From a checkpoint of a small CTC audio transcriber: norm layernorm.
Rows from block 8 of a small CTC audio transcriber, named by matrix and row number. Rows with one number belong to one neuron. Each number is 50 + 10 x the weight over its row's rms, rounded and kept within 0 to 99. All counts start at 0.
After each neuron's rows are labels from the 100 clips, of 14976, where the neuron reaches its highest value: "top examples" is what is common among them; "loudest band" is the band of the loudest frequency at the time of the peak. Only what is clearly more common there than usual is listed. The data: read English sentences (LibriTTS-R). In brackets: how many of the 100.
# fc1: MLP up (model.blocks.8.mlp.fc1.weight, 640x320), inputs 214-319
# fc2: MLP down (model.blocks.8.mlp.fc2.weight, 320x640, transposed), outputs 214-319

fc1.408:32 31 42 47 20 45 31 61 37 56 63 52 52 65 51 36 84 61 51 44 52 54 43 55 49 36 48 51 46 44 49 52 54 43 62 60 59 53 39 60 61 50 54 50 75 66 47 43 54 29 49 39 57 49 47 55 37 49 43 64 46 49 50 52 42 56 45 42 60 65 40 43 43 63 64 54 39 49 52 58 53 43 60 49 44 45 29 45 51 64 38 58 46 47 45 54 71 58 47 61 64 33 53 45 56 38
fc2.408:51 25 39 64 63 60 55 25 42 62 63 33 58 42 57 40 41 60 50 59 64 43 54 62 46 45 62 39 46 59 54 42 52 50 34 34 35 44 56 43 43 51 59 61 49 39 64 53 57 38 59 46 61 42 52 53 63 69 39 52 55 63 68 61 29 36 47 47 55 63 36 51 43 56 38 36 52 39 36 56 49 60 42 70 58 61 83 33 48 33 34 43 54 51 45 68 59 32 45 37 52 50 55 65 37 46
top examples: the word "it" (74); the word "was" (65)
loudest band: 250 to 500 Hz (31)

fc1.488:61 39 46 47 57 54 56 66 58 58 37 51 31 43 58 47 48 37 73 49 57 74 30 48 52 42 52 63 41 36 50 57 68 26 48 40 54 42 45 57 56 31 44 42 43 52 59 53 52 52 44 53 48 54 23 54 29 46 60 65 58 58 65 56 59 41 59 45 62 42 52 56 39 44 49 45 35 41 41 37 58 59 63 56 75 53 48 54 52 47 41 51 73 51 54 55 41 53 36 51 46 51 44 50 56 53
fc2.488:51 48 59 32 48 70 42 54 49 54 45 53 34 52 61 46 39 41 35 48 30 44 65 52 42 27 55 64 55 58 64 50 44 60 47 50 53 65 43 46 46 52 44 35 60 46 54 42 39 43 55 43 48 59 58 35 61 43 52 38 52 41 46 44 56 50 43 33 52 65 53 45 56 60 43 28 54 62 46 56 51 46 26 54 50 54 59 55 50 45 58 75 46 54 53 46 41 64 63 57 46 46 54 56 50 55
top examples: text has "well" (26)
loudest band: 500 to 1000 Hz (38)

fc1.267:56 39 43 40 49 46 54 64 42 50 62 24 59 41 62 58 54 50 47 53 32 56 47 57 55 42 55 43 45 34 48 42 57 36 39 54 70 61 49 49 50 55 55 41 37 53 51 52 53 58 40 49 52 60 63 73 66 33 46 36 39 53 67 56 66 34 46 62 43 53 46 50 65 56 50 67 58 41 52 44 43 36 60 63 48 46 44 68 42 50 67 45 57 20 43 52 68 46 36 56 43 39 45 45 50 51
fc2.267:59 65 57 72 46 59 48 39 48 47 59 52 65 36 56 62 47 62 55 55 57 72 49 53 47 40 38 48 57 60 25 39 49 52 51 50 49 45 59 56 52 41 46 37 34 52 35 61 39 56 52 55 43 52 37 46 46 53 78 48 66 54 43 45 51 71 46 62 53 46 45 45 53 33 63 54 18 43 59 42 48 57 55 43 35 36 42 45 30 33 71 45 68 37 43 39 46 52 53 31 42 35 36 53 53 37
top examples: the word "the" (100)
loudest band: 250 to 500 Hz (35)

fc1.547:39 47 50 50 50 37 62 41 35 44 59 56 47 42 58 42 48 45 44 51 55 54 35 39 51 44 47 32 29 42 70 45 51 47 66 68 54 58 57 47 48 42 66 56 44 43 49 56 47 46 41 46 48 47 54 35 39 52 53 48 61 75 58 60 62 40 35 41 48 51 49 29 32 40 41 45 34 42 61 40 55 52 45 37 61 40 37 55 59 52 49 63 38 43 65 55 39 41 47 61 45 56 55 60 61 50
fc2.547:67 77 53 35 64 54 50 39 43 46 47 63 45 47 45 51 55 48 54 37 49 55 47 25 54 58 76 44 47 34 54 52 48 51 45 52 58 37 38 60 47 38 51 54 62 42 52 53 27 48 65 48 37 43 51 46 49 51 49 55 61 38 60 33 47 60 48 46 56 60 42 63 45 36 47 47 34 51 66 32 58 42 36 41 46 67 51 60 45 29 49 45 56 83 64 57 55 46 61 48 32 63 59 31 56 28
top examples: the word "great" (25)
loudest band: 250 to 500 Hz (45)

fc1.290:52 48 53 54 46 41 38 52 57 47 61 41 36 47 55 47 46 48 57 61 39 53 47 57 45 41 56 62 28 46 49 48 61 30 57 62 67 52 38 55 45 48 55 47 59 63 59 52 57 48 47 69 65 56 49 68 58 59 44 63 63 56 63 47 48 44 71 45 67 53 60 47 52 46 58 62 61 44 49 58 35 49 66 54 45 44 44 51 43 46 63 64 51 42 37 53 33 41 69 58 60 30 45 60 59 39
fc2.290:54 45 42 51 39 54 62 46 46 40 40 40 66 43 48 45 45 68 51 48 39 43 48 45 42 51 51 55 49 46 45 50 45 45 39 63 60 70 39 58 37 52 52 55 50 59 63 38 36 61 55 41 49 29 58 38 50 33 45 42 43 49 58 66 55 50 44 46 45 56 62 55 58 77 46 54 65 49 41 52 37 45 43 62 55 47 48 50 32 55 74 59 52 49 56 58 34 65 46 56 53 48 56 40 57 71
top examples: the word "little" (99); the word "a" (54)
loudest band: 250 to 500 Hz (68)

fc1.544:40 53 40 46 59 62 59 57 51 70 49 48 50 47 50 60 78 39 40 55 50 55 34 51 47 46 47 43 50 33 54 56 38 44 48 55 64 55 39 62 55 55 51 52 49 53 55 38 48 23 46 56 58 48 60 61 37 47 46 54 51 64 35 44 38 39 51 47 54 62 26 29 53 53 31 49 47 66 55 51 56 42 44 29 33 34 37 42 52 53 56 71 64 51 52 43 55 50 62 69 55 44 69 50 44 25
fc2.544:40 62 51 45 44 63 51 62 52 64 52 59 52 40 45 47 37 49 57 45 44 46 47 73 46 35 56 62 45 56 64 41 59 60 24 43 38 33 55 38 28 30 48 50 78 44 31 52 52 61 40 45 47 44 50 54 59 58 60 36 55 52 31 26 35 34 53 47 49 24 46 53 46 67 54 42 45 52 61 35 65 62 57 38 57 68 57 57 60 48 42 48 74 57 45 36 51 63 68 47 35 48 61 50 67 57
top examples: the word "it" (79); the word "is" (43); the word "was" (39)
loudest band: 250 to 500 Hz (39)

fc1.200:44 35 40 61 51 43 59 48 47 46 57 55 59 41 37 69 46 41 62 49 51 59 60 47 50 52 42 71 26 29 37 41 54 65 54 65 46 64 42 54 59 26 49 57 58 21 45 40 34 38 55 62 44 65 49 64 53 51 60 39 43 56 38 40 62 50 66 46 56 57 34 39 34 48 36 50 50 58 51 34 44 48 61 55 47 40 49 51 62 70 46 59 52 47 48 68 51 50 44 81 51 41 46 49 74 43
fc2.200:51 51 45 36 55 57 50 51 45 61 48 64 46 57 55 41 55 58 48 47 68 58 59 44 52 36 70 45 45 39 39 72 59 53 35 38 37 56 50 33 54 43 49 44 54 69 58 59 60 54 42 48 32 32 73 62 61 54 71 48 50 50 57 40 46 22 46 54 50 80 37 54 42 34 63 44 48 56 44 50 68 54 58 51 62 66 41 56 39 29 44 48 50 50 45 30 68 41 45 48 42 53 58 53 45 52
top examples: voice: male (83)
loudest band: 500 to 1000 Hz (53); 250 to 500 Hz (32)

fc1.636:42 50 47 48 52 46 59 58 54 39 52 42 69 45 37 50 57 39 24 47 47 56 38 55 52 51 50 58 63 40 45 54 40 42 61 37 58 52 36 69 62 48 60 39 48 50 56 57 58 51 45 37 52 58 55 47 44 48 61 71 65 57 54 61 53 48 40 46 63 73 50 72 53 30 49 71 56 58 41 56 40 64 36 33 61 49 53 59 24 51 53 38 54 43 55 44 55 33 31 57 57 49 81 32 46 49
fc2.636:41 51 50 69 56 45 56 36 52 56 58 61 44 46 53 55 41 35 52 52 55 48 52 43 27 54 41 42 51 55 40 46 46 59 38 52 57 37 66 61 54 68 44 56 52 48 43 43 57 32 51 57 47 51 59 47 54 52 47 50 40 41 29 44 51 48 53 55 56 43 57 39 45 55 51 49 55 73 59 71 47 42 46 65 39 44 59 63 62 38 28 60 45 51 65 56 56 68 52 60 46 64 61 53 58 32
top examples: voice: female (83)
loudest band: 500 to 1000 Hz (40)

fc1.70:71 54 53 41 56 49 43 53 54 67 63 54 36 55 48 44 57 44 38 56 47 40 54 52 46 50 44 41 27 53 57 49 21 39 56 57 63 47 45 55 61 33 36 52 69 55 66 62 45 60 44 49 52 47 53 43 48 63 42 53 38 51 45 41 45 69 49 41 31 42 38 49 54 51 69 62 49 50 27 49 54 46 46 31 41 49 61 51 48 51 64 51 46 50 34 41 41 71 53 49 38 45 51 46 44 41
fc2.70:52 45 43 44 66 52 47 46 34 36 32 31 62 67 48 52 48 54 55 36 70 38 58 55 55 53 41 46 53 57 33 57 63 60 53 54 68 56 58 59 46 49 54 35 30 57 40 50 48 60 46 62 51 43 55 59 41 50 39 51 45 54 57 44 49 44 65 53 56 51 70 52 58 69 53 40 48 76 55 52 39 63 50 61 33 43 38 54 45 49 48 40 61 38 57 52 50 55 49 68 70 62 37 48 63 55
top examples: the word "you" (40)
loudest band: 250 to 500 Hz (39)

fc1.86:52 53 41 58 60 42 53 47 36 37 37 48 64 63 59 57 58 52 62 60 40 45 57 59 45 33 40 47 44 36 56 58 35 54 59 42 53 41 38 59 83 38 27 42 49 46 64 51 40 57 50 44 67 53 62 58 72 56 57 62 57 54 61 56 60 67 54 24 52 72 37 45 51 43 43 55 43 57 30 50 43 73 47 53 35 51 61 31 35 52 55 47 46 47 45 61 57 43 57 54 45 34 48 55 47 65
fc2.86:59 54 47 68 55 59 51 62 51 39 54 55 46 49 58 47 46 38 49 47 65 54 43 47 24 64 48 48 57 52 31 48 59 46 66 43 69 46 45 51 37 55 68 40 47 48 41 46 40 38 49 63 57 49 57 42 44 27 63 51 48 45 57 59 38 55 26 55 63 51 57 42 48 44 58 49 48 59 35 52 45 29 56 51 55 48 49 70 34 22 38 44 41 79 53 39 50 60 51 49 53 50 46 43 63 60
top examples: voice: male (74)
loudest band: 250 to 500 Hz (35); 500 to 1000 Hz (25)

fc1.209:56 49 52 64 49 46 56 66 53 36 57 59 34 49 66 50 57 56 46 46 55 47 39 38 37 61 54 51 49 50 38 63 49 49 48 43 78 69 53 64 50 49 46 59 52 57 72 47 63 58 54 46 49 54 77 50 33 47 50 62 61 45 53 55 52 55 45 45 43 54 41 41 46 37 63 63 57 39 51 54 64 35 59 45 55 46 40 50 45 28 51 48 71 48 42 58 25 61 43 56 65 44 61 64 35 53
fc2.209:44 40 48 51 30 59 46 53 32 51 41 52 58 52 51 42 66 57 45 51 64 44 58 69 53 56 31 44 44 41 50 39 54 64 47 51 52 56 51 46 48 45 38 40 37 49 64 51 51 63 68 50 51 45 52 53 40 55 65 29 39 43 61 58 52 44 41 25 55 51 61 55 45 62 52 32 55 39 62 52 31 45 55 56 51 58 52 62 60 44 49 33 56 43 50 48 72 48 50 33 53 45 39 44 51 60
top examples: the word "you" (73); the word "i" (42)
loudest band: 250 to 500 Hz (34)

fc1.468:53 41 54 46 47 43 47 34 40 36 44 34 38 55 49 46 43 35 58 44 55 63 47 34 51 54 55 70 36 57 39 44 64 40 56 40 54 40 49 58 44 52 64 50 46 51 48 47 63 42 54 45 52 46 67 41 53 49 48 46 64 57 45 48 59 53 56 61 35 48 51 55 40 58 50 43 55 58 52 58 48 56 54 52 62 51 47 28 66 53 47 70 42 39 34 52 63 41 49 63 67 54 45 60 53 52
fc2.468:53 62 71 52 28 50 59 56 60 43 53 66 61 53 62 62 50 43 75 67 53 55 68 44 45 82 51 43 58 58 53 42 52 53 50 46 61 50 49 43 27 39 19 56 53 42 42 57 61 64 49 57 42 54 70 36 40 44 58 37 48 50 45 40 33 68 49 54 46 38 53 62 55 61 44 29 66 61 53 51 54 55 61 34 45 49 53 58 55 66 58 49 48 64 44 41 66 65 44 65 60 69 42 56 47 54
top examples: the word "little" (25)
loudest band: 250 to 500 Hz (33)

fc1.75:67 31 42 41 25 48 57 49 51 58 39 37 52 63 56 39 49 54 58 49 57 48 32 55 37 38 57 35 52 44 61 52 41 56 62 43 62 50 39 44 61 56 46 72 46 52 60 55 32 41 49 62 50 44 55 42 46 48 47 42 52 54 66 49 45 65 59 62 40 73 47 42 40 45 50 46 52 58 53 51 54 37 56 34 43 50 45 57 39 40 45 51 49 44 66 60 30 49 56 54 57 33 53 60 62 51
fc2.75:63 44 64 55 56 21 72 52 38 36 57 52 55 65 41 41 45 42 80 17 56 40 73 51 43 51 53 51 50 44 45 40 55 45 41 52 50 39 55 45 54 37 43 42 47 49 50 45 51 69 57 44 67 60 40 47 70 56 59 59 44 57 43 74 63 64 45 52 50 41 64 42 47 58 49 40 66 50 61 49 36 54 43 59 42 42 50 72 45 62 39 44 40 53 49 69 26 51 65 36 33 60 52 60 41 43
top examples: the word "every" (38)
loudest band: 250 to 500 Hz (36)

fc1.597:45 41 43 53 36 44 40 47 47 46 67 33 58 57 63 51 57 57 69 65 51 69 25 55 42 47 55 43 40 47 37 49 61 43 70 51 54 50 48 49 64 53 58 55 63 53 47 54 47 56 39 57 51 59 44 47 53 48 26 45 56 66 55 33 46 48 54 49 47 73 50 61 43 31 77 66 32 43 54 35 36 40 48 53 53 41 48 51 54 57 52 56 39 47 56 59 33 47 61 49 48 57 45 55 47 65
fc2.597:57 49 55 46 52 53 55 27 57 58 53 64 41 67 32 43 56 45 55 52 44 55 44 56 51 51 33 58 62 36 43 58 47 56 36 54 55 40 44 52 45 42 29 47 48 59 54 61 47 78 56 58 57 51 59 35 41 46 55 40 73 52 49 43 50 55 62 45 33 45 54 67 62 52 30 52 80 51 48 48 48 57 66 64 55 32 71 56 21 48 52 34 48 53 56 41 52 53 68 59 52 38 55 34 59 34
top examples: the word "little" (60)
loudest band: 250 to 500 Hz (59)

fc1.467:35 34 42 47 47 53 29 46 41 52 59 38 44 41 61 64 59 60 53 45 45 53 56 35 58 42 57 56 40 47 43 41 56 48 43 52 66 52 55 43 50 43 70 53 38 47 45 55 67 43 43 53 60 72 55 65 40 38 35 49 62 56 57 68 46 51 53 48 73 51 55 48 54 48 51 60 53 48 39 51 59 60 51 35 48 55 35 33 53 42 54 53 75 53 57 34 64 49 41 56 71 36 33 60 56 64
fc2.467:62 36 64 56 41 57 52 50 69 59 50 31 31 54 53 59 46 41 53 36 52 65 55 34 38 57 40 41 61 59 55 41 43 60 39 54 40 44 65 43 52 58 50 41 43 29 47 40 48 50 39 32 45 52 49 41 55 55 37 62 43 36 55 39 45 49 47 68 55 54 59 57 57 60 59 52 54 56 62 48 48 49 36 43 57 50 36 44 42 59 39 30 37 54 52 52 43 56 53 32 39 52 34 38 43 42
top examples: the word "the" (80)
loudest band: 250 to 500 Hz (31)

fc1.65:42 31 46 53 54 53 67 62 54 42 42 31 65 30 69 58 83 54 58 46 43 70 41 39 50 46 51 49 58 54 51 39 53 33 48 49 45 56 53 52 46 47 53 54 56 48 56 56 46 53 39 54 52 69 55 49 54 42 38 46 44 50 36 51 37 55 58 49 43 55 46 38 35 46 68 47 56 41 66 53 52 23 57 41 58 61 29 38 47 53 54 51 47 46 43 43 31 42 66 45 53 50 36 49 58 52
fc2.65:45 49 53 54 50 56 32 30 67 52 58 57 41 71 27 50 43 53 58 47 69 32 56 50 57 57 42 63 50 56 45 61 42 50 48 62 48 45 46 62 45 50 26 68 47 34 65 70 48 52 42 63 72 48 60 32 45 69 38 42 49 44 45 66 56 54 57 40 46 37 35 70 42 41 39 57 50 51 46 50 65 53 53 50 48 52 62 44 40 45 59 40 64 44 52 58 41 49 51 43 48 56 65 46 53 47
top examples: voice: female (83)
loudest band: 500 to 1000 Hz (35)

fc1.32:45 62 46 59 42 57 51 40 52 32 44 63 63 46 51 50 55 68 62 39 40 36 39 67 59 53 43 40 39 52 65 55 52 54 84 57 52 22 43 60 72 64 40 43 54 55 29 47 40 64 56 57 55 47 40 31 34 48 48 57 44 50 41 62 67 59 38 42 44 46 63 40 36 54 52 40 46 57 37 60 41 50 68 67 52 48 60 46 49 59 41 61 45 60 43 33 54 37 46 41 44 40 38 67 61 58
fc2.32:45 44 51 61 61 53 56 62 52 46 39 49 38 51 49 45 58 43 60 48 41 70 43 68 51 56 69 58 56 48 36 66 55 34 64 39 51 65 57 50 50 43 55 74 46 47 59 49 50 39 44 46 55 41 64 58 64 34 42 45 48 40 65 47 27 41 44 50 45 63 39 67 45 62 48 54 48 36 52 58 43 50 39 33 65 58 52 55 44 35 51 68 45 53 63 64 44 61 29 52 41 55 65 38 45 41
top examples: voice: male (74)
loudest band: 250 to 500 Hz (52)

fc1.634:64 58 59 52 52 45 42 53 49 58 47 47 50 57 70 42 53 49 55 50 47 65 63 43 30 58 46 63 34 53 37 45 40 43 39 48 59 66 32 44 52 56 48 48 49 50 49 23 44 41 46 60 63 49 43 53 56 68 45 53 30 48 41 48 52 55 62 54 52 44 61 53 51 49 47 46 59 53 38 45 39 63 42 53 59 57 50 50 54 55 64 60 45 51 60 49 43 63 59 78 72 60 47 52 50 38
fc2.634:59 52 56 37 49 51 55 62 59 71 56 44 49 64 53 47 56 28 36 60 70 33 74 48 55 47 51 57 56 59 40 32 51 49 56 37 40 58 63 49 31 38 62 48 51 46 58 62 65 68 67 51 44 48 54 44 49 48 37 51 49 40 68 37 34 33 33 62 52 49 58 49 46 57 27 44 55 47 53 68 49 76 50 50 54 44 37 63 41 57 35 43 51 70 63 45 51 57 42 49 40 55 44 45 38 44
top examples: the word "one" (53); the word "once" (34)
loudest band: 250 to 500 Hz (35)

fc1.229:48 33 40 41 59 39 57 59 44 55 26 63 61 58 40 52 68 35 51 48 55 43 60 59 44 49 56 58 60 31 47 53 40 44 53 50 53 57 37 36 73 36 48 60 50 43 62 44 55 53 48 50 64 56 62 51 57 50 41 50 64 65 32 65 46 69 54 42 63 60 40 42 51 48 54 50 49 59 52 34 64 43 35 47 41 60 53 56 38 54 64 67 65 45 36 62 37 55 61 62 64 30 46 26 52 55
fc2.229:44 24 63 43 59 40 53 44 51 42 59 58 35 68 57 35 52 42 47 50 55 54 56 27 60 61 33 51 41 60 33 50 69 52 52 51 54 63 52 42 44 49 45 54 29 48 57 57 59 60 45 59 65 43 49 50 44 45 52 36 43 46 39 55 38 47 48 29 66 29 48 60 51 52 24 39 58 53 42 50 74 47 64 45 38 49 37 51 52 45 61 47 42 50 59 46 59 65 55 48 55 44 52 65 48 66
top examples: voice: female (80); the word "i" (43); the word "you" (32); the word "know" (31)
loudest band: 500 to 1000 Hz (34)

fc1.424:59 43 52 32 40 53 49 44 50 61 58 45 59 35 40 48 62 47 53 49 61 54 30 44 47 43 51 42 44 35 56 47 48 44 61 66 48 54 60 52 45 50 44 58 49 47 51 39 61 33 44 52 44 39 56 51 61 42 38 40 58 48 54 66 67 50 49 54 48 48 51 43 51 39 73 62 56 61 52 45 45 48 31 50 52 63 65 60 40 68 55 66 50 51 55 44 46 56 43 98 52 54 52 40 45 37
fc2.424:43 55 48 73 65 58 46 71 36 52 52 67 37 56 63 56 41 51 50 45 53 64 64 32 50 42 52 46 49 64 48 50 36 34 50 47 56 46 42 50 29 44 54 53 44 54 59 54 55 46 54 29 57 47 75 66 41 49 59 57 47 56 47 47 30 49 32 55 57 40 45 43 64 38 51 47 57 42 33 38 48 46 52 43 36 41 43 48 59 55 44 53 56 43 49 46 54 47 26 44 58 55 53 45 42 61
top examples: voice: female (81)
loudest band: 250 to 500 Hz (32)

fc1.310:49 50 43 53 62 53 60 69 53 42 47 65 48 34 32 46 40 52 31 47 44 68 45 39 46 56 42 60 54 44 52 47 56 54 76 50 51 46 43 53 54 48 36 67 53 23 54 40 51 53 38 55 44 56 47 46 48 72 47 57 56 40 63 57 52 78 66 49 63 36 59 42 49 48 61 66 41 45 55 36 27 55 47 45 53 34 42 46 64 55 55 43 70 51 39 47 51 55 45 57 58 36 53 51 63 57
fc2.310:51 64 59 43 63 52 31 50 45 58 42 48 63 44 53 33 61 69 56 29 43 37 65 44 31 28 42 42 47 54 68 44 64 58 36 39 20 52 57 49 32 38 48 41 45 42 54 52 71 44 49 46 30 35 61 39 51 51 53 52 46 52 63 50 60 45 55 42 43 54 57 53 53 38 72 43 31 48 34 59 58 41 49 47 43 42 43 35 55 40 35 56 33 38 57 70 48 49 62 46 41 60 47 59 74 33
top examples: voice: female (83); text has "not" (25)
loudest band: 250 to 500 Hz (40)

fc1.511:47 55 32 51 48 39 61 41 40 33 47 45 37 37 50 50 53 58 49 42 59 66 53 58 63 43 37 38 43 38 61 60 46 43 38 55 56 43 45 66 67 42 51 43 38 44 49 48 48 46 49 32 51 58 34 36 40 51 55 52 54 63 48 69 46 55 65 41 75 70 32 63 55 31 61 61 54 40 54 45 29 46 49 54 58 41 49 30 57 43 33 44 44 37 36 37 48 50 68 43 59 44 60 67 54 58
fc2.511:55 57 57 66 44 41 51 54 52 48 29 38 61 58 48 47 55 39 25 29 51 45 61 54 51 42 63 22 65 64 69 52 52 46 68 43 52 65 65 47 26 55 38 46 48 45 67 49 49 52 61 44 52 35 36 08 55 49 63 59 57 45 59 55 55 40 67 49 53 48 47 60 54 59 42 67 47 39 57 69 34 44 36 42 53 57 43 47 67 42 50 52 49 61 39 51 48 59 45 51 49 64 54 44 53 50
top examples: the word "the" (75)
loudest band: 2000 to 4000 Hz (60)

fc1.238:67 33 39 55 63 33 31 47 31 64 45 51 47 54 48 51 60 39 62 37 55 58 38 54 32 53 49 45 42 28 53 53 47 58 45 59 51 74 52 54 44 29 37 46 44 26 60 43 56 51 44 34 46 56 56 49 44 37 55 44 55 53 49 47 57 44 57 62 52 57 49 56 67 28 60 58 47 64 65 50 57 44 49 29 33 43 76 52 41 45 71 67 45 54 50 54 40 50 62 70 54 54 61 47 51 53
fc2.238:48 66 54 53 53 65 50 52 59 46 62 57 38 26 60 58 48 59 56 44 62 49 64 48 43 53 42 38 45 66 38 42 51 34 45 41 39 43 46 61 40 67 57 70 42 39 63 54 58 47 52 47 52 44 47 49 55 62 46 43 39 45 66 56 34 40 39 52 33 58 57 54 41 64 56 29 57 61 61 46 66 56 48 50 50 63 49 52 52 52 34 33 52 43 35 49 64 47 50 64 48 48 42 47 39 52
top examples: voice: female (95); the word "i" (83)
loudest band: 250 to 500 Hz (36)

fc1.38:64 50 48 49 47 38 32 33 37 53 50 49 44 44 63 36 48 61 56 47 53 50 52 32 50 48 56 64 44 44 41 46 25 59 40 56 51 44 30 40 51 53 47 59 42 52 54 50 41 48 58 57 65 49 43 67 33 60 35 46 30 41 51 36 40 62 55 55 54 51 46 45 37 50 39 49 55 35 52 32 45 39 68 52 51 50 50 48 50 53 62 61 54 49 60 58 37 56 57 60 54 37 38 63 57 64
fc2.38:57 71 49 50 57 53 57 55 51 68 39 48 61 59 71 50 55 42 42 58 39 43 62 48 57 45 65 47 66 53 50 52 49 39 46 28 19 52 52 37 32 73 56 25 57 54 81 52 60 47 50 47 46 38 63 42 54 62 49 56 47 47 69 50 39 41 60 56 45 43 56 41 46 57 34 53 72 36 37 52 40 69 49 44 64 49 51 43 47 41 47 47 47 59 65 47 33 27 52 61 46 46 49 45 36 53
top examples: the word "one" (48); the word "once" (36)
loudest band: 250 to 500 Hz (32)

fc1.346:51 54 47 49 52 56 48 46 27 31 55 41 51 52 48 62 52 43 53 54 48 53 45 61 41 65 55 46 46 43 50 56 52 52 52 72 53 71 40 40 60 35 53 58 60 30 55 58 61 38 47 60 42 60 65 43 52 46 50 59 56 68 42 68 54 52 54 50 47 62 57 55 58 54 77 61 58 49 39 36 35 35 39 45 56 43 58 45 48 48 50 61 43 53 52 47 50 47 55 76 61 56 63 53 61 49
fc2.346:60 46 45 48 44 63 37 50 50 42 58 62 44 45 43 42 44 47 42 35 53 48 50 46 51 65 54 66 56 32 38 53 49 58 40 53 61 41 47 42 32 42 61 57 52 50 54 38 60 58 46 30 53 40 51 49 45 38 55 60 48 66 29 45 38 58 46 68 73 47 52 52 47 52 38 54 62 55 55 46 69 47 48 53 55 48 51 52 38 42 66 39 50 55 49 55 41 54 45 56 37 47 43 58 41 37
top examples: the word "much" (57); the word "such" (43); the word "as" (28)
loudest band: 2000 to 4000 Hz (79)

fc1.297:54 38 43 55 65 39 65 41 43 30 36 61 33 66 52 55 57 38 43 63 51 38 42 41 62 52 45 34 56 45 54 62 40 35 58 67 63 38 49 58 71 62 64 58 48 36 64 53 46 42 49 60 66 56 51 44 60 48 55 40 63 63 54 36 53 55 65 41 65 46 56 43 27 35 37 54 51 57 61 52 50 46 47 48 43 38 44 61 49 53 40 62 70 35 40 57 44 35 39 54 52 32 41 38 43 40
fc2.297:50 47 33 40 53 62 60 58 60 53 62 62 54 48 49 47 35 51 61 53 35 60 60 33 44 45 63 48 56 49 43 50 42 58 50 46 48 56 62 40 43 52 48 40 53 53 39 60 39 53 49 35 33 67 71 62 48 53 51 58 57 49 60 48 41 48 43 61 38 61 36 37 57 57 36 47 64 49 43 58 63 45 44 39 47 39 64 58 49 37 45 46 47 66 52 43 45 51 46 37 38 63 44 42 43 56
top examples: text has "children" (26)
loudest band: 250 to 500 Hz (59)

fc1.464:58 54 48 59 42 46 45 64 32 43 55 48 55 60 61 48 47 46 63 40 62 54 49 53 43 37 45 42 53 45 45 47 52 59 64 43 61 50 49 65 62 37 60 50 45 73 52 50 46 56 40 47 58 48 42 41 62 42 46 60 38 54 60 54 54 63 51 42 39 73 49 64 54 50 50 58 50 63 52 52 48 53 32 39 45 52 41 49 50 29 47 63 58 42 45 56 55 40 58 48 52 58 56 63 39 55
fc2.464:36 45 50 63 46 47 71 43 43 43 29 63 59 49 36 53 46 56 49 35 46 40 25 38 50 50 59 37 47 46 56 46 52 68 57 60 56 56 30 46 51 62 52 46 66 51 51 38 45 49 59 44 41 48 56 42 33 38 53 43 70 42 72 51 66 63 59 46 62 43 54 52 67 55 49 49 56 39 61 36 48 53 63 51 44 50 48 68 40 63 62 54 48 43 60 59 39 52 48 53 42 48 60 47 59 55
top examples: the word "very" (88)
loudest band: 250 to 500 Hz (58)

fc1.327:58 52 57 63 48 41 69 47 49 39 57 52 51 58 41 46 51 42 46 44 54 61 61 65 53 35 51 35 56 44 41 60 35 49 59 47 46 51 44 52 73 44 45 63 60 68 65 60 49 56 48 47 73 56 57 54 54 62 55 51 56 55 55 45 51 72 48 41 44 67 50 35 44 26 34 55 51 57 31 49 53 52 41 40 29 55 43 47 44 36 53 56 57 53 50 62 36 68 57 50 59 43 58 43 46 43
fc2.327:41 61 55 47 42 59 73 40 46 49 51 55 47 46 44 52 52 48 42 53 40 57 49 56 28 65 48 26 49 56 60 48 56 53 67 45 62 51 50 59 40 52 53 47 57 56 50 47 36 52 55 40 46 34 51 53 40 40 55 55 60 26 49 39 49 67 45 49 72 45 40 51 51 47 50 60 56 38 67 29 52 42 48 58 46 47 39 41 60 35 43 49 51 75 62 48 52 55 75 54 44 53 41 57 61 58
top examples: the word "very" (56)
loudest band: 250 to 500 Hz (45)